{"arch": "unet", "model": "image deblurring model", "dataset": "crops of objects in photos (Visual Genome)", "train_examples": 123503, "image_size": 40, "crop_scale_min": 0.5, "horizontal_flip": true, "translate": 0.12, "task": "deblurring", "loss": "mse", "norm": "batchnorm", "hidden_act": "silu", "widths": [48, 96, 192], "blocks_per_level": 2, "block": "sep", "attention": false, "upsampling": "nearest_conv", "init": "torch_default", "residual_init": "zero_last", "optimizer": "soap", "beta2": 0.95, "learning_rate": 0.0015, "beta1": 0.9, "shampoo_beta": 0.95, "eps": 1e-08, "precondition_frequency": 32, "max_precond_dim": 1024, "merge_dims": false, "one_sided": false, "adamw_lr_other_params": 0.0011, "max_steps": 27100, "batch_size": 384, "epochs": 84.3, "lr_schedule": "cosine", "final_lr_fraction": 0, "warmup_steps": 2710, "weight_decay": 0.05, "adamw_weight_decay_other_params": 0.01}
Rows from block 6, named by matrix and row number. Each number is 128 + 32 x the weight over the matrix's rms, rounded and kept within 0 to 255. All counts start at 0.
# convs1: first pointwise conv (model.decb.0.0.convs.1.weight, 96x192x1x1), inputs 128-191
convs1.0 [200 167 128 116  87  86 103 150 161 107 101 124 123  95 121 134 136 126 135 100 222 131 152 107 124 170  77  89 102  32 145 128 153 116  89 171 119 139 120 117 131 153 136 137 116  92 119  73 129 111 117 111 127 121 185 144  93 153 149  42 143 125 113 115]
convs1.1 [118 129 127 107 104 127  95 155 152  96 115 148 154 153 129 120  97 170 137 123 178 134 146 123 120 117  48 200 112 163 117 108 100 111 113 153 148 129 162  98 182 127 151 118 115 143 122  95 154  65  79 124 121 113 172 143  52 116 179 163 105 132  50 121]
convs1.2 [117 127 116 227 107 101 140 130 115 143 101 151 134  98 150 106  96 144 128  83 121  84 125 123 138 163 152 154 148 123 149 173 136 120 187  57 164 148 124 124 163 108 173 103 118  88 110 122 120  78 108  90  64 224 161  94 152 215 161 158 151 121 139 126]
convs1.3 [149 142 141 183 126 166 131  90 143 167 116 114 125 144  68 162 129 114 112 159 117 125 121 163 157 129 130 139 126 100 129  92 177  65 159 170 121 144 101 113 111 111 105  91 133 153 140 105 151 164 142 166 163  86 154 142 157 124 102 132 117 132 123 154]
convs1.4 [ 11 131 141 151 157 132 124 130 111 162 129 117 106 180 144  57 139 203 100 146  36 100 104 125 154 113 193 229 138 110 158 129 106 121 129 198 168 116 152 128 118 101 120 141 148 126 127 122 128 167 172 161 124 133 174  96 226 136 158 220 106 113 153 137]
convs1.5 [255 245 111  46 135 175 127 147 148 141 121 123 132 114 208 113 100 174 118 161 148  56 108  71 107 110 152 155 152 162 150 175 136 167 118  65 110 116 144 140 140 211  34 107 135  73 120 135 179 105  82 114 182 107 135 131  49 191 127  76 156 155 123 136]
convs1.6 [164 123 137 181 145 164 125 113 158 139 143 129 109 135  88 136 130 125 157 161 126 100 111 123 142 140 141 122 134 138  86 107  70 141 110 115  96  97 125  80  90 135  41 131 150 124  88 101 142 107 204 124 124 121 118 150 134 134 176 107 100 118 139 114]
convs1.7 [110 137 123 125  96 105 140 138 128 137 121 135 137 112 130 150 118 117 133 154 144 146 123 127 112 115 126 118 117 123 154 123 126 115 106 126 130 142 130 133 134 120 137 135 132 132 111 138 126 122 125 143 128 126 136 137 174 142 111 108 123 148 137 113]
convs1.8 [172 134 126 126 129 111 103 125 169 118 114 143 157 110 106 129 123 109 155 137 133 135 130 103  91 129  98 113 130 155 108 117 140 112  98 101  98 125 109 159 132 130 150 111 124 141 144 142 106 101 123 108 133 159 118 152 121 129 143  92 119 139 104 147]
convs1.9 [ 89 110 147 116 184  90 151 111  88  93 133 123 159 139   9 107 102  90 139 130 128  73 142 136 128  88 111 192 129 127  75 110 193 136 133 200 153  31 140 165 110 160  32 126 162 112 121  96 144 107 116  77 216 188 199 121 117 185 131 140 123  75  90 127]
convs1.10 [ 85 130 122  89 212  96 106  96 139  90 131 154 178 115  82 130 163 111 157  93 161 158 138 137 131 189 138 143 156 127 118 143 120 200 142 176  94 177 110 185 114 146 152 108 125  92 114 166 147 161 101 145 100 111 133 156 103 122 188 153 159 141 108 108]
convs1.11 [163 121 102 107 247 146 142 123 145 127  53 153  74  91 122 154 116  94 166 146 119  82 148 153 111  93 198  95  95 130  53 122 143 138 157 119 110  89 198 140  89 124 173 141 117 185 142 173 131 133 180 161 174  59 144 118 169  35 103 110  93 121 157 118]
convs1.12 [120 126 138 119 200  95 120  49 129  77 119 143 105  99 153 140 104 107 133 138 156 104 136 118  72 133  50 166  12 147 164 133 125 121 156 103 107  72 151 161 123  64 128 161 110 102 130  94 219 188 118 179  76 105 130  98 122 164  97 118 135 128  77 123]
convs1.13 [  0 144 133 116 165 120 101 149 125 111 143 139 161 107 158 128 135 160 123  78 116 123 129  92 116 120 119 146 141  75 144 133 108 122 162 137 137 210 123 147 109 212  84 100 144 109 149 128 144 132 116  71  64  95 108 114 145 144 107 142 111 152 109  92]
convs1.14 [107 161 139 213 150 139 108 156 163 105 153 113 151  89  97 118 141 125 158 116 139 198 109 145 109 128 118 108 114 103 157 123 132 144 173 148 128 185 124 144 168 146 108 120 123 126 156 165 126 135 124  93 152 107 132 110  86 138 155 155 128 125 122 128]
convs1.15 [ 81  37 160 147  94 118 175  83  56 124 177 129 161 107  70 135 117 142 100 122 141 113 102 132 127 125 108 162 145 117 195 163 160 101  89 123  92 117  87 125 160 115  84 106 152  64 104  61  69 159 157 158 105 162 139 136 159 177 113 152 116 100 139 150]
convs1.16 [111 124 111 156 115 139 109 131 162 176  95 151 181 142 107 121 135 138  77 177 122 123 141 132 108 140 120 125 110 115  58 133 113 166  93 115 144  75 132 115 102 156 123 105 134 138 118  92 129 137 141  98 156 129 127  92 182 111 139 103 168  83 133 130]
convs1.17 [ 79  55 114  60 105 117 189 104 159 125 130 129 122 119  79 159 111 140 226 144 193   9 125 145  99 110  91  96 107 174  68  32  94  94 120 107 109 148 133 133 108 115 240 150 103 122 105 123 110  99 112 125 188  63 132 125 145 123  59 195  31 105 115 135]
convs1.18 [ 76 128 143 126  90 181  89 122 129 106 164 112  75 126 125 136 147 126  63  98 112 150 153  85 163  59  33  86  98 123 117 185  72 118 136 127 156 159 123 142  69  83  74 116 126 118 125  94 122 124  92 159 123 150  81 157  71 147 110 103  82 152 133 104]
convs1.19 [103 151 122 108 165  96 183  88 113 177 149  92  70  96  95 130 136  93 189  99 109 148 110 158  95  88 158 140 124 199 136 141 132 104 134 138 148  66  92 108 133 119 154 101 132 127  96 168 134 138 114 107  73  98 131 103 183 204 109 131 135  70  47  78]
convs1.20 [151 132 138 121 117 125  92 101 128 106 158 134 134 122 163 166 142 121 145  73 146 123  75 146 111 104 158 116 146 107 165  96 150  86 107  95 110 187 118 191 136 135 159 105 165 125 139 159 149 139  34 154  83  61 120  58  77  95 100 181 116 120 126 110]
convs1.21 [129 119 129 115 178 118 112 100 113 120 102 146 128 115 175 119 110  95 149 131 135 123 158 101  92 132 129  84 133  98 176 106 117 106 107 107 106 117 155 145 107  70  94 140 122 150 130 151 139 128 190 130 123 128  81 115 165  94 117  78 160 123 159 119]
convs1.22 [ 40 148 123 115  85 198 157 163 103 106 138 106 147 144 111 105 151 149 143  92  88  92  72 122 136 136 112  60 192 196 150 130 124 154 168 127 140 151 114 126 101 154 143 134 123 110 114 153  86 127  97 166 113 111 105 121 138 165 175 180 108 156 130 143]
convs1.23 [185 112 175 137 145 100 154 129 162 126  92 151 117 139 124 134 119 175 141 252 140 119 159 144 175 135 152 120 110 147 162  81 202 102 137 119 130 113 156   0 157 129 114  90 109 226 110 195  60 159 207  92 148  98 206 104 189  39 152 155 192 162 117 164]
convs1.24 [132  26 127  67 121 105 193 142 136 108 101 131 153  97 187 112 113 112 197 127 160   0 108 108 109  79 114  70 110 202  61  99 112 128 128  76 138  94 149 139 131 174 127 148 100  84 134 148 143  42 109  97 136 112 121 117 123 125  73 173 101 109 107 143]
convs1.25 [146 142 137 149 119 136 132 106 153 124 117 132  94 135 154 107 134 144 136 114 118 123  36 141 109 153 153 102 165 145 160 168  68 134 120  94 135  77 141 126 146 115 128 119 125 119 126 141 139 104 199 105  84 163 110 119 149 176 168 143  98  84 110 120]
convs1.26 [105 125 130  81  86 119 171 119 187  76 110 150 148 108 159  79 144 140 144  64 150 146 146 123 144 113 157 123 126 112 168 128 134 111 157 167 115 112 125 142 146 121 134  89 105 153 255 176 128  99 147 109 157 163 159 144 101 163 157 179 118 126 137 125]
convs1.27 [104 127  72 101 140 115 102 134 156 119 119 202  84 126 138  86 168 145 126  66  81  78 124  96 141 136  42 119 141  78  84 155 136 199 179  86 103 101 111 139 113 140  56 166 122 122 173  42 161 117 133  70 133 174 149  91 191  73 146  70 101 128  99 100]
convs1.28 [ 43 138 121 120  73 140 103 123 131 173 161 104 147 108 138 154  98 139 155 128 133  98 115 162 118 129 162 124 136 147  92  97 180  99 124 120 126  92 117 114 107 134  97  95 157 103 152 110 134  86 175 156 113 109 151 138 148 119 103 153 118 124 107  83]
convs1.29 [  0 138 133 137 180 107 114 119 111 122 104 114 160 155  87 115 134 158 114  79  62 115 142 135 154 151 135 136  96  65 157 129 107 139 155 165 130 186 145 129 117 134 123 122 120 145 148 101 131 124 153  89 111 129 115  96 204 122 130 225 127 160 131 126]
convs1.30 [118 117 132 144  16 117 122 127 133 115 143 125 158  63 199 122 138  42 120 160 140 152 143 116 153 118 106  82 113 121 104 123 114 121 154 109 138 131 104 123 131  91 149 130 158  99 125 156 143 143  65 160 187 136 156 180 177 149 135 138 117 133  78 118]
convs1.31 [157 134 117 168  88 142 149 127 151 104 134 125  28 144 135  86 122 133 118  74  95  89 130 109 180 129  87 100 128 131  76 139  38  74 128  83 128  86 103 127 110 124  74 120 128 120 112  75 129  84 171 172 110 157 111 172 159 148 153  85  73 159 124 132]
convs1.32 [ 70 147 121 116 108 130 111 124 108 113 119  82 109 161 127 115 128 120 140 136 111 125 127 165 128 191 157 121 109 133 122 116 146 110 114  86 128  99  97 132  80 142 133 142 136 150 111 125  99 144 144 126 129 115 138 151 127 134 122 132 146 151 161 223]
convs1.33 [187  99 116 124 146  84 176 152 141  86 156 133  78 123 128 111 117 130 223 175  73 110 112 103 111 120 158 201 139 210  99 119 120 163 161  93  55 132 118 106 134 160  30 118 167  87 117 109 126  33  91 182 185 117 129 142 121  61  79 172  95 116 130 134]
convs1.34 [159 125 132 141 165  76  19 127 165 103 135 107  89 127  64 113 183 122  94 126 112 143 111 173 131 135 140 143 136 177 107 160 122 165 148 138 120 124 121  99 131 138 118 129 142 106 143 112 136 137 119 167 121 145 147 126 133 128 110 201 112 155 126 131]
convs1.35 [ 67 156 124 108 135 100 121 139 129 102 104 140 162 180 117 127 105 154 143 120 129 124 149 132 116 108  65 165  99 163 135 119 123  88 109 140 135 124 171 124 175  97 111 118 115 150 119 122 157 114 115 121 132 107 143 120  90 122 180 142 124 120 114 130]
convs1.36 [163 131 128 132 173  85  96  84 121 125 110 152 167 138 126 136  88 108 134 141 168 134 170 144 134  96 146  98  80  61 150 138 129  73  97 138  89  93 169 140 117  56 107 141 123 129 110 142 156 180 171 152 148 128  98 159 150  73  87  89 154  91 117 131]
convs1.37 [ 83 143 156 141 176  96 124 153 122 128 196 122 184 100 126 149 126 185  88 111 145  89  69 158 123 194 123 107 141 146 140 173  59 169 121 139  63 187  60 123 146 177 189  97 138  92 121  80  92 143 176 184 111 119 156 131 172 150 116 161 110 148 167  87]
convs1.38 [100 147 128 117 142  79  53 113 109 102 136  95 160 164 166 125 144 111 124 115  75 139  72 164 119  91 111 131 128 123 164 145 119 170 186 150 145 113 123 155 121 136 109 117 128  55 135 144 224 129 108 116  82 140 121 133 142 153 152 159 130 152 143 132]
convs1.39 [111 110 107 120 178  61  81  89 136 114 127 133 150 174 136 157 136  82 110 191  50 144 100 168 115  40 110 132 164 206 183 139 173 162 135 132 140 134 101 147 113 157 151 138 123 133 138 156 163 140  77 130 101 129  89 115  79 127 139 219 154 124  83 124]
convs1.40 [107 127 135 149 124 130 130 149  98 171 152 135 134 111 132 161 129 122 177  97 145 118 119 123 125 152 110 133 130 124 118 110 138 105 126  98  87 122 150 105 138 127 133 139 121 144 133 148 107 108 162 143 136 137 132 113 138 104 144 142 111 124 135 119]
convs1.41 [ 87 179 127 127 106  97  96 115 111 129 195 122 144 173 159 156 100 113 113 140  74 144 107 128 119 112 128 107  89 113  64 112 127 107 145 185 162  75 122 133 211  89 122 101 110  72 116 111 152 126 152 119  82 132 155 134 147 140 123  68 129 132 147 113]
convs1.42 [102 161 107  90  92 105 121 138 161  73 145 105 132 105 157  75 161 178 196  78  68 141  76 120 132  92 149 133 140 132 152 255 102 149 142  58 151 139 149 100 164 197 172 106 161 107 136 122 148 129 143 183 122 139 171  91  78 132 109  98  83 133 115 132]
convs1.43 [ 96  89 128  70 104 108 128  96 123  63 164 122 103 100 159 100 136 150 115  99 144 117  99 110 127 149 133  82 103 109 142 185 119 161 138  92 125 108 117 123 170 120 126 129 121 107 172  55 164 123 105 131 101 132 106 119  82 153 139 181 118 140 136 117]
convs1.44 [117 133 103  53 128 123 140 127 145 113 127 155 157 133  97 154 131 131 168 107  58  87  77  92 141 143  83  69 184 107  92 119 106  76 111 105 172 119 134 137 123 159 115 126 134 162 109 160 116 150 183  99  76 101 103 120 174 118 162 130  72 141  99  97]
convs1.45 [ 85 146 125 139 114 139 120 105 109  95 148 138 120 108 134 116 135 121 158 141 125 137 161 136 117 117 169 129 112 125 131 164 114  78 117  66 140 136 182 148  88 165 131 193 134 106 133 148 142 123 119 149 107 165 125 152 148 178 152 138 110  91 168 118]
convs1.46 [168 154 135 119  87 159 126 175  87 101 164 111 140 134 166 129 132 144 191 144 163 184  79 137 138 216  62 117 175 151 135 155  94  73 202  91  79 196 156 138 121  52 142 137 130 114 145 115 106 158 115  83  82 129  53 166 141  93 164 113 130 137 129 149]
convs1.47 [132 154 110  87 145 138 137 168 123 128 131 127 168 140 172 116 124 155  93 148 107 104 108 111  94 122 155 168 151 157 115 156  88 185 107 117 104  96 132 158 149 121 143 145 121 115 114  80 170 105 127 121  92 126 136 116 188 128 151  88 128 114 117 128]
convs1.48 [ 93  83 136  57 158  77 126  71 105 126 131 109 143 102  77 175 137  84 141 118 101 166 101 135  81 103 136 181 105 171   0 145 149  99 125  79 120 163 119 222  95 110  77 128 150  84 149 116 183 113 172  69  55 171 156  97 127 197 116 133 122  96 108 146]
convs1.49 [ 72 123 124 129 158 164 176 149 136 107 139 151 181 123  59 132  75 160 142 112 180 118 159 123 141 132  63 126  79 128 129 124 128 100 102 113 110 114 160 103 124  93 145 149 102 148 106  98 106 123 104 125 170 108 166 146  67  89 175 165 110 130 121 140]
convs1.50 [106 107 130  76 149 114 121 125 121 145 150 126 139  92 122 121 123 118 143  96 130 154 132 102 147 103  85 167 144 131 132 145 153 145  73 131 113 105 124 129 134 160 112 143 137 138 100 128 144 153 129 146 129 136 153 123 159  91 111 119 131 140 142 137]
convs1.51 [103 128 117 126 129 127 123 115 176 113 101  53 117 110 121 140 152  85 144 123 173 132 213 129 111 133 150 138 112 142 124 124 152 104 155  88 163  68 127 149 129 105  91 150 113 140 116 106 133 122 103 115 124 115  92 179 108  96 116 110 133 118 115 116]
convs1.52 [115 135 128 139 171  96 121 187  85 120 178 160 123 161 140 115 122 133 142 174 107 112 165 116  91 178  67  86  11 112 114 111 129 107 142 113  85 102 137  99 125  86 134 129 110 132 128  93 173 113 148 133 125 123 145 139 110  95 177 116 137 164 123 139]
convs1.53 [196 182 112 151 170  97  97 115 141 139 140 113 127  96 161 132 141 160 138 111 114 116 112 110  83 105 147 125 108 126 169 219 177 183 122  70 160 224 104 159  40 180 186  90 148 121 159 118 185 128  92 153 140 103 108 111 109 201 129 146 140 100  95 145]
convs1.54 [ 82 160 119 133 122 108 143 124 155 121 143 134 165 150 174 144 126 180 120 124  42 137 140 126 161 156 159 109 142 118 123 159  81 178  93 141 137 128 127 145 107 130 199 118 149 122 139 125 120  89 117 104 119  98 132  97 181 128 128 187 132 125 117 117]
convs1.55 [172  94 113 100  49  53 135 151 156 118 104 125 151 102 215 116 157 179 149  78  94  75  85 136  88  82 165  71 135 161 253 217 125 156 121  77 139 255 115  74 130 179  93 141 171  85  89 144 153 124 108  69 101  51 109  68 130 154 127 142 121 152 118 104]
convs1.56 [205  88 119 112 143  89 128 110 138 101 141 113 159 104 120   0  92 223  90  79 121 143 114  90 158 157  83 148 109 153 124 255 148 172 147  24  80 135 114 143  43 154 137 101 132  66 158 121 113 170 142 178 112  95  89 100  95 150 152 113 120 137 145 134]
convs1.57 [122 158 127 132  84 125 168 143 166 132 232 103  92 175 146 138 124 122 120 110 162 151  94 120 104 151 144  78 147 131 113 140 153 148 149 108 125 120  83 138 102 148 144 109 133  67 136 117  76  70  93 120 115 136 118 124  86 182 123 113 115 140 125 117]
convs1.58 [255 184 113 110 113 142  62 141 168 102 181 147 107 126  86 115 127  95 150 100 193  87 113 214 150 134 153 190 146  94  67  94 130 176 138 139 147 116 106 155 106 171 140 110 117  99 194  81 175 103  71 104 142 112 105 115  63 203  52  84 130 174  63 110]
convs1.59 [138 152 126 157 150 128 119  99 151 124 176  99 109  81 120 128 127  90 144 124  97 159 127 134 133 158 139  63 151 107 124 123 136 158 147 120 160 131 109 124 103 101 115 156 130 116 149 106  54 146 177 117 123 160 132 117 100 141  99  78 143 142 181 112]
convs1.60 [140 138 143  60  97  70  93 164 135 144  99 112 121 121 150 147 148 143 157  99 136 129 113 141 129 118 124 173 170 143 160  93 107 148 101 105 176 109 127 113 131 168 118  73 132 109 142 123 194 138 114 136 105 144 193  78 105 153 129 119 128 126 146 117]
convs1.61 [142 150 109 199 106 133 120 156 113 123 120 130  68 112 116 179 152 152 142 198 138 237 123 156  82 154 149  94 108  99 193 141 131  80 236 113 137 150 125 113 123 166  92 134 116 135 155 175 143 134  91 145 126 109 122 139 137 125 107 132 110 161  98 111]
convs1.62 [181 142 125 173 114 114 100  74 140 127 154 107 125  73 157 116 166 101 126 152 119 119 100 137 150 121 139  47 165  79 128 151 122 125 118  97 160  99 117 143  74  97 195 129 118 129 110 130 123 150 147 131 125 104 150 130 159 136  98 109 149 120 138 127]
convs1.63 [110 255 124 133 131 155  80  84 171 123 121 136 187 162 132 139 133 138 149  91  93 135  95 162 107 103 136 192 160  93  99 100 138 146 171 135 142 132 134 148 189 140  62 156 126 135 171 114 165 140  98 115 149 151 133  87 125  69  84 167 122 113  29 134]
convs1.64 [162 160 141 128 113 161 106  94 172 200 146 117 179 124 139 200 114 107 128 233 113 117  72 160 124 115 173 138 128 159 108 109 112  92  77 114 126 192 115 134 129 131 127 130 185 130  80 144 123 172  94 111 166  57 131  57 107 113 110 126 122  93 121 136]
convs1.65 [ 62  23 118 144 164 200 178 156  99 169 149 119 109 104 158 135 124 144 166 151 141  96 114 156 128 143 154 138 126 209 104 131 127 147 134 147 117 126 114 117  89 122 190 110 124 135 112  99  70 101 120 164 113  88 137 137 112 159 127 191 103 151 120 117]
convs1.66 [147 133 155 144 117 107 126 178  99 137 133 159 116 160 129 107 124 154 127 160 174 110 183  91 161 171 146 125  83 135 114 101 116  93 106 111 102 143 132  87 117  87 162 108 136 167 104 129 118  87 173 132 157 122 151 145 111  66 157 110 121 128 157 146]
convs1.67 [111  98 131  84 153 124 122 117  91 128 179 113 139 101 109 146 129 103 119 143 135 139 107 118 125  49  68 134 118 155 151 126 131 101  55 134 138 101 104 114 135 141  47 143 164 116  79  95 141 117 150 135 133 110 127 111 122 128 109 116  84 141  88 107]
convs1.68 [140 142 128 133 179  95 161 158 158 133  56 162 116 138 135 112 130 121 148 114 154 120 186 135 106 131 170 143 116 123 116 116 163  61 204 118 140 116 152  29  92 124 140  55 119 184 113 122 137 103 140 130 159 123 185 132 147  94 148 170 131 113 123 161]
convs1.69 [ 65 111 114  79 138 153 179 127 111  97 180 116  91 106 123 135 140 103 147  93 131 132 122 142  98  96 161 123 147 108 151 166 200 112 183 169 131 133 115  86 121 173 114 136 131 137  95 147 144 117 130 139 121  82 198 124  84 109  76 159 128 144 120 114]
convs1.70 [ 28 122 115 113 135  91 125 150 124  94 145 146 130 190 114 117 118 153 126 137 119 136 138 140 114 116  61 127  86 196 119 109 110 115 135 131 144 148 137 123 174 113 145 136 116 160 122 119 145 110  74 142 131 112 125 136  60 126 174 159 110 126  60 133]
convs1.71 [255 125 132 146  98 130 156  90 123 104 123 133 109 107 177 119 109 134 137 150 106 122  17 134 123  46 160 109 138 155 117 136  98 143  93 112 128  25 125 127 129   0 120 130 138 124 110 179 158 147 130 205 145 102 172 131 122 138 128  65 152  90  90 129]
convs1.72 [ 58 143 136 103 188 151  65 164 128 103 118 131 110 136  89 103 146 153 107 154 103 140 112 164 129 128 121 119 153 184 124 103 132 153 156 109  80 168 144 130 143 122 113 129 137 128 137 151 120 165 108 109 140 127 142  96 118 120 140 129 126 137 156 137]
convs1.73 [ 81 112 144 123 143 110 119 152 114 152 128 113 130 157 126 124 146 150  82 134  92 133 136 110 105 156 104 120 124 108 126 109 144 119 175 138  93 142 129 145 134 117 115 107 134 120 115 108 136 110 157 158 128 146 166 159 160 145 143 154 120 144 129 134]
convs1.74 [139  58 103  93 130 114  99 119 109 102  99 124 109 146 126 182 167 114 134 133  92 138 101 133 101 134  85 182 124 126 171 106 148 111 133 132 161 141  99 124 124 154  80 117 136 108 108 108 132 133 120 115  94 169 144 120 136 117  82 174 130 148 124  97]
convs1.75 [122 131 116 117 145 106 114 123 149 126 143 131 132 132 117 142 135 121 125  89 143 139 126 143 117 113  99  77 142 105 115 122 120 162 132 129 125 127 113 137 106 125 120 125 110 128 159 126 119 118 144  86 114 150 116 128 140 114 116 144 116 123 164 126]
convs1.76 [139  58 138 111 151  72 118 113 125 171 111 121 125 134 218 198 109 124 181 130  97  75 131 122 145 130 106 100 108 175  91 128 156 138 105  58  60 154 141 145  90 129  32 120 122  42 108 169 108 140 139  44  47 100 154 112 166 139 111 142 127 106 118 132]
convs1.77 [139 155 157 109  95 119 137 141 129 118 120 134 140 120 134 134 126 133 136 134 129 132 150 129 146 134 101 107 119 142 139 115 164  86 146 114 126 119 136  70 129 122 137 103 122 138 133 112 120 112 134 113 111 125 137 131 161  75 136 151 135 139 142 133]
convs1.78 [ 97 118  94 105 118 137 132 129 142 100 115 126 164 136 136 127 126 140 150 140 127 107  95 157 138 113 123 128 158 141 159 111 137 111 100 153 105 140  98 137 124 167 138 149 115 128 118 166 158 138 123  91 114 163 178 115 146 113 100 162 154 150 130 127]
convs1.79 [171 150  81 139 121  96 135 133 114 153 107 161 176 160 169 112  93 147 124 184 172 121 167 118 179 157 151 128 156 116 136 115 105 113  85  95 139 107 143 105 147 127 132 128 131 210 130 162  71  99 166  97 214 170 121 181 139  56 176 103 113  90 134 139]
convs1.80 [171 121 228 148 117  89 143 132 130 117 101 148 159 149 155 119  93 180 102  79 157 110 166 113 144 170 223 131 116 121 110  96 140  91  82 124 113  85 157  99 146  95 151  96  99 190 151 136  62  94 130 120 167 155 135 167 124 132 197 144 104 118 140 155]
convs1.81 [138  98 127 107 165 180 159 135 151 125 178 113  97  61 101 157 150  92 171  49 178 140  95 124  81  70 156  90 160 139  45 137 169 135 159 132 173 140 129 197  66 143 156 136 136 169 149 166 130 111 144 214 169  77 107 109 140 124  71 131 113 121 148 125]
convs1.82 [160 153 123 119 100 117 151 182 132 193 105 131  57  80 179  63 139 162 124 112  85 114  83 101  90  94  99  88 120 130 159 159  45  49 163 160 161  68 143 132 123 124 117 216 101  91 113 111 127 125 117 159 145 131 130 132 131 189 178 173  93  94 176 126]
convs1.83 [120 138 132 168 117 138 118 133 123  81 156 122 133  90 130 142 132 127 142 131 128 156 128 129 118 197 150 127 110 132 132 116 114 102 131 123 118 133 149 140 154 124 140 145 119 121 127 160 144 110  85 127 119 115 132 123  77 168 147 139 150 101 134 115]
convs1.84 [164 145 135 120 154 159 171 141 132 148 178  98 138  80 120 170 102 115 202 104 169  74  88 134 113 140 114 104 103 154 152  59  76  92 162  87  95 172 119  97  88 126 189 133 139 154 100 190 126  85 125 246 138  45 116 152  87  87 106 128 100 201 207 136]
convs1.85 [156 149 139 129  98 171 125 166 165  79 169 141  96  74 170 132 151 142 127  98 173 128 138  87 122 120 121 139 110 130 129 127 136 128 144 155 134 168 119 147 121  92 117  82 139  71 134  74 125 116 101 167 127  91 134 161   7 178 113  63 111 149  62  83]
convs1.86 [155 128 184 123 129 105 143 132 104 103 122 141 148 128 111 132 119 150 117 114 178 109 182 131 165 121 119 128 121 146 128 129 141 118  94 144 147 122 147  95 102 108 141  80 122 190 122 131  92 144 115 140 199 122 173 132 172  74 143 105 131 142 122 153]
convs1.87 [ 89 140 157 127 180 153 186 109 112  80 116 136 131 170 119 107 135 168 123 113  67 136 144  97 137  44 132 173 142 158 136 121 145  98 158 123 115 218 178 168  43  47 124 139 132 116 129  93 140  97 199 172 117 106 164 100 152 129 111 166 123 119 129  93]
convs1.88 [119 121 137 113 120 132  97 124 162 140 130 133 165 118 101 138 103 133  96 107 150 130 104 109 129 157 118 142 154 150 108 130 130 140  78 138 115  86 123 134 139 116 158 129  88 104 129 101 123  97 100 172 133 143 108 125 172 128 139  87 128 121 133 133]
convs1.89 [140 139 255 133 155 101 142 121 133 135  99 148 137 138 159 122 130 144 121 123 138 121 160 148 166 177 161 120  94 114 113 133 131 120 131 130 107 114 165 103 114  96 135 142 130 151 136 108 102 116 148 113 123 130 148 158 108 121 164 143 137 113 127 136]
convs1.90 [124 129 135 170 128 123 132 141 131 207 115 131 130 125 101 190 115 118 120 186 130 139 128 118 134 116 104 127 111 122  92 108 127  84 123 129 131 141 134 125 111 157 110 125 155 125  45 119 121 150 136 131 155  79 160 144 136 158  58 156 142 110 128 117]
convs1.91 [167 130 133 133 120 196 143  94 120 128  78 141 146 112 138 131 128  98 134  95 122  84 144 102 127 144 107 113 155 104  91 101 133 131 135 102 122 171 152 128 131 117 105 109 129 155 128 142 151 118 163  60 153 145 105 117 152  78 165 118 139 128 194 126]
convs1.92 [124 130 126 113 145 131 142 138 107 182 164 121 170 122 172 131 142 133 105  95 137  90  66 132 106 120 156  58 117 144 140 152  35 195 141 141 137 148 126 164 140 145 175 143 112 110 122 167 120 163 163 105 125  66 143 117 120 238 154 146 103  79 152 112]
convs1.93 [202 117 143 136 147 171  61  84  88 152  75 111 110 152 179 117 160  93 134 115 123 115  94 131 130  64 180 115 130 112  78 113 135 142 151 153 112 134 118 152 128  86 123 131 138 110 122 191 229 175 150 141 132 127 134 114 168 157 118  87 129 156 118 129]
convs1.94 [122 152 125  61  72 114 171 126 159  88 126 128 152  97 130 116 128 165 147 153 138 147  72 112 117  48 134  78 153 150 175 157 172  65 154  80 117 135 135 120 156  93 125 160 132 111 122 105 149 105 119 117 135 161 139 103 170 126 127 151 150 142 105 116]
convs1.95 [168  52 116  95 142  34 184 177 133 128 102 131 117 116 166  71 138  77 226 139 119  73 117 128 123  68 155 134 144 238 120 190 122 113 117 118 100 102 119 138 180 186  93 128 135  97 142 146 130 104 147 157 192 130 120 116 107 132  83 121 103  93 146 137]